config = dict(
    crop_scale_min=1,
    encoder_inner_norm=False,
    init='torch_default',
    learning_rate=0.0027,
    beta1=0.9,
    eps=1e-08,
    lr_schedule='wsd',
)
Rows from block 3 of the decoder, named by matrix and row number. Rows with one number belong to one neuron. Each number is 128 + 32 x the weight over its row's rms, rounded and kept within 0 to 255. All counts start at 0. After the name is the row's rms in percent of the matrix's.
# fc1: MLP up (decoder.3.mlp.fc1.weight, 1024x256), inputs 0-63
# fc2: MLP down (decoder.3.mlp.fc2.weight, 256x1024, transposed), outputs 0-63
fc1.248 101 [128 128 128 128 106  89 152 112  82 128 128 128 128 137  64 171 201 159  94  97 128 157 107 128 128 118 147 119 128 142  97 128 128  69 128 128  79 143 128  67 176 136 143 187 128 161 134 171 128 113 176 176 128 211  77 126 128 207 140 128 134 128 117 217]
fc1.249 104 [ 66 128 127 154 128 128 215 128 102  79 128 115 120 157 164 179  83 169  92 149 148 110 182 158 128 118 128  69 110 145 128 146 128 113 149 153 137 194 128 178  79 106 128 104  93 179 128 126 128  97 128 108  88 107 173 160 148 115 128 145 155 169 119 128]
fc1.250 098 [136 128 128 128 160 164 180 128  83  79 128 128 128 183 128 128 116 133 163 128  97 150 165 130 178 121 111 128 178 190  87 128 172 104 137 103 140 110 106 149 121 100 128 191  94 128 151  96 122 149 140 128 128 134 167 155 128  86  89 128 174 202 128 157]
fc1.251 099 [183 128 142 163 180 128 128 192 128 169 147 121 128 161 128 128 184 125 167  98 163 128  72  94 157 128 128 166 115 180 128  77 158  99 133 128 109 128 132  48 111 121 128 128 218 181 125 128 128 124 140 125  99  70 128 148 128 128 140 128 188 154  83 164]
fc1.252 099 [109 145 128 155 131 184 132 182 159 184 141  84 128 122 159 128 125 166 128 128 148 167  79 187 128  88 128 128 131  89  52 136 128 165 128 128  65 193 182 203 147 134 121 128 123 128 128 101 101 145 145 128 108 128 110 213 177 136 125 155 128 128  67 125]
fc1.253 094 [128 128 128 155 151 128 142  47 128 128 133 128 156 128 107 107 163 221  89 158 114 102 128 144 122 221 128 128 152 126  87 147 199 189 138 106 171 112 161  99  68  77 135 128 125 102 101  68 150  95 128 146 115 177 122  88 128 143 170  93 117  81 136 128]
fc1.254 107 [128 105 165 153 191 170 163 118 135 126 181 103 104 128 170 128 154 166 170 128  84 137 151 128 219 128 128 128 218 117 140 206 154 128 132 128 140 177 115 128 117 128 130 100 165 182 104 122 128 128 146 128 128 128 174 128 144 201 128 128 195 100 147  89]
fc1.255 101 [121 128 128 156 128 149 128 178 100 128  48 128 140 128 168 135 133 169 125  67  71  88 101 128 180 128 171  66 117  46 128 146 112 128 124 130 151  91 128 163 143 109 128 102 133 170 123  72 128 172 107 153 110 108 100 114 191 149 171 128 156 161 128 128]
fc1.256 100 [117 128 121 128  88 147 112  71 128 134 154 198 128 128 128 125 131  90 211  66 100  87 124 145 122 144 111 128 132 153 180 185 128 128 178  87 179 128 128 128 183 128 128 111 145 211 130 179 128 128 141 128 154 128 123 108 135 150 128 121 110 147 128  98]
fc1.257 092 [128  89 128  92 206 158 128 128 128  72 180 128 126 169 128 142 136 171 128 151 105 161 111 119 162 201 128  95  40  84  92 128 115 135 158 128 128 128 103 158  90 128 134 128 128 107  78 174  78 128  96 128 194 128 128 128 128 136 151 211 148 170 182 104]
fc1.258 103 [104 136 131 113 128 143 155 109 101  73 113 133 122 128 128 128 128 103 128 116 163 128 167 147 115 107 128 181 128  61 128 136 128 128 178 127  87 185 147 128 111 128 175 128 128 142 128 107 195 167 133 152 128 128 116 166 128 155  70 169 177 103 122 128]
fc1.259 100 [128 200 145 128 109 172 128 139 185 138  63 128 128 128 157 114 145 199 128  94 186 147 128 155 143 128 176  88 142  81  82 130 142 101  91 116 213  89 106 107 128 174  94 171 152 162 128 133 207 180 152 125 124 130 130  85 195 122 128 128 133 155 101  97]
fc1.260 091 [128 128 116  82 102 148  63 189 147 163 128 128 141 148 112  84 103 101  82 113 114 128 128 153  40 114  87 128 128 139 164 128 102 128 112  93 115 128 239 165 139 128 206 105 141 128  41 166 128 152 128 128 128 144 128 166 128 128 137 109 128 128  88 191]
fc1.261 099 [104 128 128 128 169  74  93 226 138 128 128 150 125 142 131 128 127 172 195  96 128 161 128  73 128 128  82 134 163 143 198  95 171 143 128 115 128 142 156 183 128 165 122 136 181 177 128 121 150 128 150 139 128 128 128 171 102 128 184 128 143  73 150 164]
fc1.262 085 [128 106 128 174 193 151 124 132 198 111 128  75 128 128 128 133 128 128  85 105 132 153  87 210 129 128 126 128 128  74 128 160 109 130 152 180 116 137 186 128 128  65 175  99 156 126 128 123 128 128 128  98  99 126 108 128 104 128 128 128 133 128 126 104]
fc1.263 095 [140 128 118 128 162 128 100  76 135  94 128 151  90 134 137 174 155 144 146 128 128 169 128 138  88 135 222  77 128 159 141 217 128 124 125 121 103 101  92 124 128 128  55 128 210 204  95 134 128  82 146 128 100 140 153 128 144 147 128 128 110  55 163 140]
fc1.264 102 [120 157 145 164 128 128 128 169 128 108  62 128 128 128 128 128 128 159 128 128 128 128 163 150  89 185 128 128 210 175 101 128 154 175 154 163 128 108 157 138 129 123  94  57 142 129 156 130 128 184 128  86 128 128 128 128  97 219  69 149 154 147 182 128]
fc1.265 103 [130 143 133  78 134  68 128 145 156 128 113  85 118 122 145 152 128 128 122  99 105 191 151 130 114 202  93 128 119  45 128 149 128 158 128 118 156 128 141 128 158 196 121 128 128 128 176 128 128 187 162  94 130 128 160 173 205 170  85 134 128  91 128 158]
fc1.266 101 [128 128 138 165 103  92 202 128  91  82 142 122 128 128 128 128 189  92 128 145 162 103 145 128 128 128 128 183 157 103 121 128 128 101 140 128 158 107 128 128 162 154 183  45 141 128 149 123  84 128 128 128 172 121 128  85 199 150 128 128 115 128 115  56]
fc1.267 094 [123  98 121 128 128 145 156 128  86  88 128 184 128 185 151 132 125 162 128 128 128 128 128 128  98 108 120 156 128 206  56 154 160  95 128 146 128 118 128 119 128  62 185 128 146 175 167 114 177 128 152 128 125 128 128 134 128 128  79 173 176 193 152 117]
fc1.268 102 [143 128  91 126 100 128 109 128 118 128 100  93 128 132 161 178 128 128 153  88 211 213 128 158 160 128 123 174 159 128 151  63 128 128 124 123 128  87 146  91 184  61 128 121 128 188 170 128 172 128 128 106  79 128 201 118  84 128 120 163  97 128  82 179]
fc1.269 099 [146 128 127 121 137  67  89 115 130 128 104 128  88 115  44  77 128  50 128 141 116  98 101 128 140 116 142 128 128 128 128 128  71 182 133 118 123 171 128 128  56 100 190 128 164 143 118 128 128 129 128 179 134 128 139 139  72 166 120 128 128  94  99 182]
fc1.270 105 [175 187 128 128 183  66 128 124 158 194  87 105  82 128 128 168 128  98 137 177  89 128 195 127 120  86 128 128 128  91 165 139 159 146  77 184 152 190 128  63  82 113 128  92 157 128 136 128  90 150 142  68  76 171 156 187 199 202 174 127 173 128  94 127]
fc1.271 106 [145 172 131 114 131 128 161 128 128 137 159 128 176 128 128 128 118 105 128  95 158  99 128 154 138 121 151 133 143 145  86 208 141  73 191 115 128 128 103 128 128  95 133 128 116 137 128 175 193 126  85 128 128 162 128 144 123 127 134 175 114 153 138  60]
fc1.272 099 [100 128 109 128 128  72 161 106  85 137  70 133 128  99 128 115 106 133 128 174 128 177 100  48  92 128 179 186 128 118 103 169 128 128 128 128 128 128 172  61 138 128 128 185 177 145 128 197 128  97 152 148  87 153  97 174 128 128 199 161 128 179 128 128]
fc1.273 107 [128 128 128 136 213 179 179 128 153 128  78 128 154 186 128 128  96 206 125 144 128 155 128 128 128  86 166 135 109 163  76 159 159 128  99 128 118 115 126 121 128 128 159 165 145 132 182 119 128 120 122 157 136 126 128 180 108 128 128 196 167 132 170 152]
fc1.274 104 [120 128 128 128 126 123 186  60 108 128 200 128 144 128 164 116 161 128 128  49 115 128 144 128 180 161 128 128 152 106 128 178 128 165 155 147 162 128  62 167  80 128 151 128 128 135 143 128 114 143 154 136 168 119 128 190 183 110  54 109 112 128 128 128]
fc1.275 102 [123 128 137 184 138 128 182 118 115 154 114  93 128 114  54 179 124 109 134 142  95  74  94 128 219 135  96 105 179 128 126 140 128 203 148  64  92 124 128 210  64  86 105 128 138 152 175 134  99 128 139 169 105 165 128 128 116 108 162 138 174  96  74 201]
fc1.276 147 [128 140 128 159 110  90 128 163  60  86  94 174 107 101 128 122 121 128 128 108  75 128 117 108 128 183 126 126 114 167 114 128 125 128 128 128 155 128 128 128  56 175 143  92  78 117 146 166  92 107 112 152  66 104 152 134  78 208 148 128 189 141 163 140]
fc1.277 101 [128 144 122 184 163 128 148 118  68 124 152 181 147  10 170 128 100  93 128 104 119  89 142 121 126 128 116 118  84 132 128 101 128 128 128 128 154 128 113 128 101 118 105 175 120 125 128 114 128 138 191 122 176  94 128 151 118 128 134  93 176 128 130 128]
fc1.278 092 [128 148 129 107 128 100  88 196 126 128 128 131 109 101 128 154  97 128 179 152 170 135  60 123 145 154 128 128 171 167 134 128 125 102 128 127 128 105  70 173 163 114 114  79 178 129 118 128 128  90  95 128 128 128 153 156 156 200 110 128 128 110 126 128]
fc1.279 099 [128  86 128 122 126 128 152 166  94 125  54 109 128 118 128  86  84 128 173 140 129 128 128 128 170 146 105 128 145 128 121 165 128 128 128 128 128 133 149 128 129 113 150  97 128 128 119 128 170 159 157 153 128 128 128 135 128 145 117 128 128 128  40 128]
fc1.280 116 [128 126 117 128 140 112 117 144 133 114  62 126 128 142 166 128  48 150 190  82 128 128 169 149 128 148 132  75  89 119 146 128 193 197  88 128 119 108 123 128 128 164 127 112 170 144 135 158 128 147  92 180 128 149 130 182 163  78 149 128 122 142 129 140]
fc1.281 100 [128 132 125 120 167  70 105 195 128 156  72 126 122 149  69 158 102 157 128 128 186  88 101 119 160  96 148 206  97  76 172 128 143 128 114 117 128 181 177  99  95 100 128 103 178 128 137 112 164 128 139 189 144 193 156 138  94 117 118 162 128 136 127 131]
fc1.282 093 [155 219 115 128 128 128 222 119 202 128 128 180 128  87 128 157 128 108 128 156 128 128 127 156 112 128 154  62  96 128 128 128 128 144 128 148 189 128 128 126 131 128 128  92 157 160   9 128 185 128 134 128  96 128 159 114 128 128 128 122 128 128 126  76]
fc1.283 086 [128 128 125 172 203 108 128 157 127 112 100  96  21 102 172 142 152 127  79 128 158 178  97 128 201  90 143 174 128 200 130  90 128 139 134 176 152 111 128 144  79 130 128 128 170 128 128  84  91  66 132 183 128 125 127 128 105 174 128 183 128 165 100 153]
fc1.284 094 [133 152 114 128 128 128 164 105  98 116  98 117 109  96 115 118 126  41 175 114 116  58 173 129  72 189  91 127 163 128  77 175 128 147 145 160 174 153 158 151 199 203 106 211 128 128 177 128 128 128 209 125 102 127 128 128 141 154  24 171  90 128 100 136]
fc1.285 096 [146 196 137 106 128 188 128 131 156 132 128 128 128 128  85 188 146 161  51 184 104 145 156 128 128 170 128 102 128 128  82 128 130  90  99 166 128 128 154 128 128 169  67  83 141 158 159 128 159 128 130 166 184 127 106  95 212  96 182 137 113 105 191 128]
fc1.286 112 [128 128 130 127 156 209 123 128 111 163 128 144 126 131 177 212  73 211 128 206 117 170 128 147 128 104 173  87 128 117 149 128 128 192 149 186 111 135 128 128  65 123 109 128 178 150 104 134 139 127  60 128 156 122 119 128 157  83 175 115 124 128 135 105]
fc1.287 094 [ 70 118 128 145 128  62 187 128  53 159 118  95 149  95 102 128 105  29 150  95 195 128 186 151 141 236 136 100 146 198 128 128 119 135 128 103 128 142 135 111 109 128 128 128 133  90 144 179 137 222 111 165 108 177 123 128 128 123 177 140 128 128 114 176]
fc1.288 109 [ 99 128 105  72 146 113 137 119 162 103  87 136 100 128 128 102  97 130 128  76 128  67 110 145 128 128 114 155 115 125 107 154 119 118 155 143 128 137  82 140 214 128 166 115 112 128 121 128 139 143 128 121 123 168 122 159 128 170 124 164 167 128 128  57]
fc1.289 081 [108  90 128 128 114  93 157 128  93 125 128 190 128 114 244  80  48 145 133 128 164 136 119 128 128 158 147 128 170  76 128  89 144 179 128 128 128 192 125 128 128 166  73 161 165 114 137 146  73 128 128 159 128 128 120 128 146  61 188 190 128 175 157 119]
fc1.290 108 [155 202 145 152 167 158 163 187 128 173 123  63 152 128 128 128 128 180 175 128 189 153 101 175 128 128 129 188 175 128 113 129 163 164 128 171  69 192 157 113 123 150 155 164 128 128 167 138 128  83 128 122 128 128 128 128 154 157  88 128 128 149 150 178]
fc1.291 092 [128  90 132 128 134  97 150 128 113  89 139 137 128 128 156 128 128 110  49 128 128 128 114 128 168 144 115 178 128 116 158 128 111 174 128 206 161 153 128 128 118 122 140  76 159 184  70 206 128 144  60 128 166 146 123 201 128 113 128 128 160 149 117 190]
fc1.292 098 [128 128 128 196 185 128 128 131 128 163 118  40 128 134  79 194 128  86 128  88 125 153 128 129 128 128 162 164 139 149 128 128 119 143 155 128 144 189  97 152 115 128 128 159 112 134 212  98 140 119 186  99 128 109 128 128 142 128 120 128 134 121 167 128]
fc1.293 103 [128 177 144 148  95 114 129 128 128 150 128 110 112 128 126 128 105 128 151 128 132 100 115 123 128 163 164 101 185 128 142 128 204 160 111 128 128 120 128 177  84 169 105 104 137 118 128 119 142 202 128 184 128 149  86 167 140 153 128 128 110  63 106 166]
fc1.294 133 [152 122 128 174 161 128 146  97 141 128 106 165  94 161 128 128 114 128 128 147 145 158 156 116 128  96 204 158 122 151 123 157 122 114 123  41 182 100 126 128 128 190 142 194 116 121  99 127 130 128  97 202 159 140 155 193 128 128 128  94 128 194 124 102]
fc1.295 102 [128 128 128 149 117 163 128 133 128 155 180  65  67 128 128 128 153 185 152 100  78 114 142 128 158 128  39  93 186 144 107 138 132 128 147  72 185 128 182 147  84  98 128 162 105 199 133 175 137 132 156 128 166 143 184 144 193 128 171 148 152 131  34 132]
fc1.296 097 [ 89 136  97 128 122 204 156  57 171 128 111 180  90 128 130 128 139 128  93  76  63 128 128 128  99  97 137  48  70 108 128 129 116 102 207 128  77 142  84 128 143 160  89 168 128 128 128 141 176 128 128 237  99 175 166 128 188 113 128 194 153  82 147 141]
fc1.297 089 [128 119 128 128 152 128 140 128 143 130 173 121 155 149 150 161 128  66 127 135  90 132 116 152 173 122  77 128 202 128 128  84  90 140 170  98  76 132 199  90  95  68 180 155 169 128 177  84  59 128 181 192 136 176 128 147 117  85 144 113 135 142 114 180]
fc1.298 104 [162 109 105 138 192  88 171 193 170 190 128 156 133 128  94  94  53 129 128  58 128 128 128 128 128  50 105 128 128 203 189 104 173 189 133 167 137 109 204 132 135  99 157  82 181 228 178 117 116 128 120 156  67 151 173 131 118 167 203 204 205 138 153 115]
fc1.299 091 [128 145 128 128 190 186 110 156 114 128 128 128  54 128  73 184 159 168  95 159 134 184  65 128 127 106 133 128 128 109 151 128 128 128 171 171  97 146  49 164 123 128 128 115 128 128  98  43 108  73 158 139 128 140 164 191 165 156 128 167 146  89 128 161]
fc2.248 093 [163 128 159 127  89 109  89 209 105 128  64 109 118 128 195 128  89 128 128 128 180 136 114 126 128  96 115 128 100 140 148 100 128 193 128 128  44 153 128 128 112 128 128 130 106 131 128 128 160 128  51 186 128  89 125 105 128 128 125 173 117 146  59  81]
fc2.249 096 [110 188 157 128  55  95 121 140 128 139 102 150 128 111 128 183 128 128 136 151 128  87 112 114 186 128  88 128 227 151 128 169 128 128 128 186  68 128 127  79 156 147  65 172 138  82 135  91 160 128 149 152  60  92 105 161 128 143 144 141  98 166 128 128]
fc2.250 098 [133 124 128 128 128 128 128 172 118 139  40 150 128 105 145 157 146 165 181 157  74  74 143 121  85 128 156 128 136 177 139 124 128  79 143 128  91 199 182 147 128  60  73 107  97 143 107  84 173 150 155 128 128  69  90 160 128 122 164 212 128 157 122 177]
fc2.251 099 [128 110 128 128 128 128 128  88 147 110 128 128  93 128 128 123 226 128 148  95  61 123 128  97 128 160 104 128 128 128  92  69 212 150  86 128 182  96  91 128 157 156 165 100 128 128 128 116 114 185 128 107 138 135 128 128 135 111 128 128 169 119 184 183]
fc2.252 108 [162  73 128 128  91 112 174 148 128 128  65 128 128 144 110 126 125 128 128 128 132 128 128 202 122 148 147 108 128 123 128 104 118 168 107  68 150 128 159 166 131 125 128 166 128 128 128 162 142 180 128  37 161 152 171 108 151 116 117 128  99 128 128 173]
fc2.253 084 [128  88 128 105 128 128  78 158 105 127 161 128 173 125 125 110  95  74 128 141 112  84 141 128 166   9 204 128 129 119 171 128 132  86 128 162 128 128 128  74 128 128 152 112 158 127 128 128 128 128 128 102 196 102 128 118  84 150 160 101 195 194 128  81]
fc2.254 112 [130  78 128 118 105 128 128 142 152 128 144 128 128 182 203  51 128 145 128 128 128 143   5  58 128 139  92 130  91  88 128 116 150 111 128 128 143 163 128 112 157 143 158  73 128  57 109 103 160 128 154 113  80 128 165  96 125 103 128 128 197 128 178 128]
fc2.255 094 [128  78 128 128 141 138 167  84 128 128 190 163 106 144 134 128 128  45 115 139 161 129  76 120  72 150 157 128 128  97  97 128 128 128 162  60 104 183  68 159 162 128 170 128 128 128 128 132 103 128 128 110 100 128 128 180  60 125  64 126  61 128 148 138]
fc2.256 075 [130 128 124 128 128 128 114 181 128 161 215 128  69 128 134 105 128 126  23 128 128 106 128 128 128 128 157 128 128 106 140 145 114 128 171 173 128 128 128 128 145  86 128 128 128 178 128 128 138 128  85 128 128 128 147 128 167 128 163 130 128 128 128 134]
fc2.257 077 [128  47 128 128 128 128 128 113 137 128 128 159  72  96 128 164 142 128 252  87 158 128 160 128 128 192 128  86 128 170 160 128  71 128 126 161 128 149 128  97 193 126  76 128 128  83 108 128  38  90 201 162 120 131  99 128 118 128 155 187 128 176 127 128]
fc2.258 094 [128  94 128 128 137  36 128  86 128 104 224 128 157 149  82 128 128 114 128 109 114 128 141 128 128 130 128 128  95 120 128  82 168 128 134 121 124  80 132  37 129 113  55 128 178 128 115 133 147 128 185 117  54  89 128 128 128 128  86  98 213 123 125 123]
fc2.259 095 [123 186 115 128 146 150 128 107 139 128 142  75 128 115  62  59 115 121  82 128 141 153 161  76 144 128 107 185  98 128 106  63 128 153 101 128 128 149 128 109  98 182 178  96 103 132 104 183 101  94 182 159 125 128  14 128 128 145 123 146 128  54 155 117]
fc2.260 084 [191  89 147 128 103 128 121 155 152 125 102 133 183 128 126 190 128 128 185 153 157 149 135 119 128 128 254 128 114 128  69 128 123 158 125  45  54 128  52 128 116  93 136  88 227 121 143 128  69 128 128 137 115 128 186 128  86 128 116  31 114 128 128 138]
fc2.261 077 [ 69 148 110 128 128 157 138  69  79 129 128 112 159 128 178 143 128 128 128 130 128 122 103 157 137 104 128 128  94 128  83 146 164 128 128 115 166 142 173 106 189 144 138 128 128 128 109 144 128 128 128  55 189 128  86 102 180 128  44  67 134 128 128 128]
fc2.262 099 [168 128 128 128 128 103 153 128 128 128 107 128 128 135 128 128 186  92 131  67 122 102 161 199  71  94  97 128 216 164 106 179 148 137 128 128 167 130 123 213 149 128  64 159 128 134 128  91 103 125 134  98 168 109 128 133 128 120 170 128 128 128  87 110]
fc2.263 083 [147 152 124 143 124 145 153 128 147 131 106 134 128 128 165  31  87 121  77 164 128  74 128 132 167 134  47 108 128 128  59  76 166 132 128 128 155 128 144 128 128 128 185 160 125  81 159 151  55 157 136 169 148 118 151 124  73  75 115 114 166 192 102 159]
fc2.264 088 [152 136 128 128  94 128  90 181  86 128 128 138 128 159 169  55 108 128 128 106 128 185 207 132 162 143 143 119 128 128 128 128 206 128 163 165 196 128 128  68 195 128 128 130 170 115 136  74 170 128 128 158 103 114  97  20 129 162 127 128 136 133 128 102]
fc2.265 112 [128 177  97 130 107 128 110 150 153 123 136 148 105 128 142 190 101 158 165 128 126 158 149 129 112 128 166 128 106 174 160 165 113 162 128 159 129 128 135 128  95 128 145 132 128 128 128 100 164  93  71 172 128 129 115 135 140 104 207 175  87 136  99  94]
fc2.266 088 [128 138 128 128 113 118 151 128 128 140 138 128 128 166  75  66  81 128 117 138 154  19 169 102 124 128 106 126 128  68  59 151 160 155 146 101 128 128  93 100 128 128 186 128  88 128 128 135 128 192 128 128 199 113  31 128  96  79 147 152 128 128 124 128]
fc2.267 092 [106 145 121  93  99 172 130  58 128 142  91 203 128 128 160 118 187 114 142 128  92 124 133 162  98 128 156 138 101 173  96 160 128  98 112  95  88 131 128  96 146  62 122 114 128 179 186 106 150 157  68 128 136  81  79 148 119 116 128 148 128 113 145 128]
fc2.268 108 [148  90 141 162  46 117 128  87 140 128 181 142 148 148 124 110 128  98 157  97  75 182 145 128 153 128 119  69 128 182 128  58  90 160  82 148 112 175 128  98 128 128 128 150 169  46 153 128  99 175  95 119  92 146 128 164 128  72 194 128 159  83 128 128]
fc2.269 119 [ 57 128 128 113 128 128  84 116 121 128  87 174 128 110 150  73 146  80 111 122 156 128  51 128 100  80 149 128 107  93 128 128 160  56  98  99 123  54 128 129 136 113  90  82  90 167 128  91  80 105 128  69  92 128  93 138  66  88 128 129 141 120 128 121]
fc2.270 095 [103 185 128 128 128 153 171 104 128 143 151  87 128 138 118 177 130  60 155 139 185 138  57 128 185 104 154 128  92 166 127 103  68 111 181 128 130 128  88 168 171 128  28 128 176 128 122 122 135 108 128 128 116 128 128 130 139 185  94 133 122 216 159 128]
fc2.271 083 [197 117 128 128 128 168 128  96 128 149 105 128  22 110 110 128 162 128 153 128 128 158 128 106 128 136 177 100 128  80 128 144 174 128  90 204 128 135 142 163 171  68 128 151  83 123 128 128  78  56 190 158 173 124 106 128  76 128 180 128  93 118 123 182]
fc2.272 104 [128 135 110 128 100 128 134 132 121 116  91 128 197  75  50 128 152 128  90 128 107  87 145 128  99  71 128 128 128 185 133 128 128 128 105  89  80 128 128 160 138 133 100 158  78 128 111 153 150 171 118 122 170 107 165 128 142 135  61 128 128  68 109 161]
fc2.273 127 [149  92 174 128 165 139 145  80 174 106 160 167 105 208 152 128 128 128 100 125 128 160 128 147 110 125 161 141 127 169 116 128 128 112 217 151 115 124  87 162 128 193 128  92  91 108 127 123  65 205 105 114 113 128 132 145  48 128 128 132 109 191 136  85]
fc2.274 103 [128 102 128 128 128 128 128 128 108 134 128 128 128 106  85 113 162 128 110 159 128 151 162 150 159 186 160  88 128 128 128  99 160 148 128 134 128 134 112  93 128  52 128 154 211  92 128  67 128 125  93 155 228 140 128  83 162 102 140  93 145 128 224 128]
fc2.275 080 [128 105 143 114 128 128  99 105 128 128 133 112 139 128 109 128 140 128 106 128 120 128 103 128 143  79 128 128 157 137 128 101 250 128 130  93 138 123 128 128 193 124 128 132 180 167 132 137 132 128 160 132 128 128 135 140 111  76 166 198  84 128  90 154]
fc2.276 177 [141  97 163 128 128 102  59 128 174 128 150 128  85 175 120 136  89 104 135 134  86 183 128 170 123 114 128 116 134 132 128 110 128 128 170 158 128 115  94 128 101 122 118 104 128 133 120 166  80 124 120 112 128 206 119 115  87 128 128 165 128  62 175 128]
fc2.277 100 [119 128  93 128 178 103 108 128 151 128 128 112  96 131 170 128 128 165  98  88 128 105  75  89  92 157 114 133 141  74 116 128 108 128 177 155 157 128 165  75 111 170 156 128 182 128 128 156 113 114 106  93 128 128 116 168 128 149 128 128 171 128 128 128]
fc2.278 085 [ 80 128 111 131 127 128 128  73 135 129 160 117 128 122  71 122 173 169 104 173  68 128  78  93 149 128  83 128  61  74 186 146  87 128 101 128 115 134 125 128 147 177 113 108 142  88 128 128 140  77 128 128 128 128 137  38 122  97 128 141 128 128  89 180]
fc2.279 109 [128 134  65 141 122 170  89 114 128 114 119 117 106  70 128 140 155 115 123 128 135 130 128 136 128  63 145  78 128 159 128 149 128 125 128 109 179  76 128  61 177 116 109 128 145 176 128 128 111 159  16 102 186 177 128 117 128 173 128 128 128 128 139  48]
fc2.280 113 [138  60 154 128 114  68 128 128 128 145 100  98 153 108 100 134  71 131 108  58 128 162 136 128 142 185 135 139 109 128 144 132 128 126  74 128 124  67 107 156 215 128 116 154 156 151 142 128  65 165 128 134  84 133  56 166 128 128 156  96 177 128 128 128]
fc2.281 110 [105 124 148 129 141 128 127 111  92 128 133  91 133 101 133 120 144 157 128 101 128 126 205  97 138 176 128 128 128 101 158 128 114 166 128 128  87 122 142 152  78 150 117 128 150 104 128 128 218 100 226 186 132 102 128 153 202 105 110 128 128 135  76 189]
fc2.282 097 [128 155 119 133  86 128 164  93  95 128 162 101 128 148 128 128 169  79 148 128 119 128  82 128 128 107 128 210 106 170 128 109 128 221 135 152 138 115 163 152 128 128  78 128 128 128 132 128 128 165 121 212 105 135 144 128  68 191 149 147  75 128  97 128]
fc2.283 085 [128 148 128 128 103 145 173  56  90 128 110 201 128 142 128 128 122 141 159 128  54  83 128 146 128 244 128 128 126 128 132 128 147 128 111 128 163 128 128 128 143 107 128 128  87 118 137 186 194 128 172 162 160 128 128  83 155 128 128 103 128  76 128 140]
fc2.284 090 [173 128 128 128 192 111 105 123 128 151 212 101  64 102  90 177 146 128  94 140 128 138  61 198 159 128 156 102 149 127 170 132 118 129 111 128 145 128 102 161 128 119 102  93 128 199 128  91 156 150  85 110 156 191 128 128 117 128 199 128 128 128 112 141]
fc2.285 088 [ 97 104 128 128 115  97 137 103 128 128 128 121 107 134 174  89 118  43 128 116 137 165  82  91  80  92 128 128 128  98 164 112 192 112 201 128  63 222 100 128  72  81 192 169 111  57 128 128 150 170 162 128  89 151 162 176  60 191 141 128 128 143 128 128]
fc2.286 146 [128 100 125 128 128 131 153 185 128 128 111 147  50 128 113 128 128 128 109 124 128 177 134 128 175 132 141 128 128 128 128 146 144 128 128 133 126  88 181 128 150 128 148 191  45 192 128 139 128 105 128 132 164 121 116 126 153 151 115 112 164 126  88 201]
fc2.287 087 [177 124 160 128 184 127 188 118 128 146 128 128 147 128 128 128  97 128 119 128 128 128  90 128 128  81 128 129 124   0 128 128  94 128 128 116 127 104 179 188 141 123 128 128 128 127 117  46 128 117 168 128 128 170  17 128 135 128 128 128 146 128 159  82]
fc2.288 104 [109 131 180 128 128 128 189  97 128 119  98 128 164 138 170 146 128 184 145 153 121 104 169 140 147 164 117 160 108  51 143 128 145 136 128 120 142 103 194 128 172  98 198 128 128 201 128 155 166  85 140 180 116  60  58 120 128 117 159 117 128 128  63 176]
fc2.289 075 [126 186 128 128  93 204 214 135 119 128 100 128 187 151 181 126 174 128 128 170  76  58 152 131 128 107 128 115 128 132 128  87 128 128 116 128  97  83 128 206 100 128  92 122 128 227 128 108 111 128  84 128 176 115 128 148  96 128 116 128 134 141 159 150]
fc2.290 127 [146 107 122 145 166 101 113 142 161 128 127 155 142 131 128 126 163 167 179 118 128 152  94 172  56 103 128 128 135 128 128 128 138 104  50  83 113 128 143 151 145 128 108 137 128 199 128  73 182  74 140  75 130 195 103 119  84 128  81 113 131 131 116 123]
fc2.291 080 [141 128 128 119 128 123  92 159 128 128 134 141 128 122 159  35 176  93 195 128 128 156 143 118  98 182 128 135  76 159 164 128 154  91 128 101  82 128 164  92 159 130 128  98 135 159 128 119 149 128 128 177 128 138 128 128 128 128 128 128 107 128 128  57]
fc2.292 094 [128 132 138 128 115 141  81 128 128 128  87 147 158 128 128 127 128 128 122 128 102  61 152 128 138 129 128 128  78 133 209 128 160 123  80 164 194 128 201 155  89 147 182 160 112 128 142 145 141 128 182 104 142 128 121 128 203 149  72  52 128 109 133 170]
fc2.293 103 [103  94 156 110 143 157 129 125 166 128 136 156 138 168 131 123 137 128 186 105 166 184 150  90 114 128  69 156 128  51 106 109 128 161 131 128 130 153 162 177 172 128 120 129 128  39 132 132 145 159 128 172 162  87  91  90 118  60 169 193 128  89 103  96]
fc2.294 179 [128  97 148 128 214 160 128 103 128 129 125 138 128 120 128 128 142  95 128 128 124 128 117 204 121 149 128 129 100 166 150 128 132 128 100 159 152  95 165 131 119 116 152 171 130 152 129 157 166 128 134  43 165 135 101 135 102 144 184 124 128 198  39  90]
fc2.295 107 [119 190 133 128 102 128 117 128  97 128  72 155 128  94 119 184 132 128 157 111 108 128 171 147 132 155 154 200 169  89 109 178 128  89 150 130 136 115 181 133 175 108 104 153  79 203 128 137 143 110  67 128 128 128 128  91 112  98 128 224  66 128 128 128]
fc2.296 107 [135 128 128 128 128 150 128 128 116 143 128 128 162 128  77 128 149 108  70 129  91 128  77  81 128 107 116 117 163 127 160 120 134 135 158 173 128 121 163 111 115 110 216 128 128  68 128 103 128 147 182  93  57 175 137 158 172 201  97 126 109  86 134 110]
fc2.297 086 [ 83 140 128 150 146 155 132 128 128 128 128 128 135 142 123 167 170 128 117 186 184 128 113 105 128  77  58 129 101 128 128 128 127  95  52 142 146  73 161 150 153 201 140  52 159 128 143 151  56  55 174  83 116 128 128 105 128 128 128 152 130  82 147 128]
fc2.298 097 [ 70 121 138 130 128 128 175 138 128 116  82 139 128 143  97 132 128 138  94  83 163 128  61 127 130  46  52 125 128 165 113  95 141 128 128 147 128 128 104 154 128  92 128  68 136 147 154 141 128 148 128 174 128 128  71 136  80 119 128  69 190 186 119 128]
fc2.299 083 [187 114 106 128  86 128 113 128 128 128 198  92  87 128 155  95 132  77 128 129 204 117 143 128 198 134 161 128 128 104 128 128 105 154 168 128 128  70 152 196  69 128 166 159 128 128 125 177 128 117 146 177  75 131 144 128 179 158  56 103 128 128 109 128]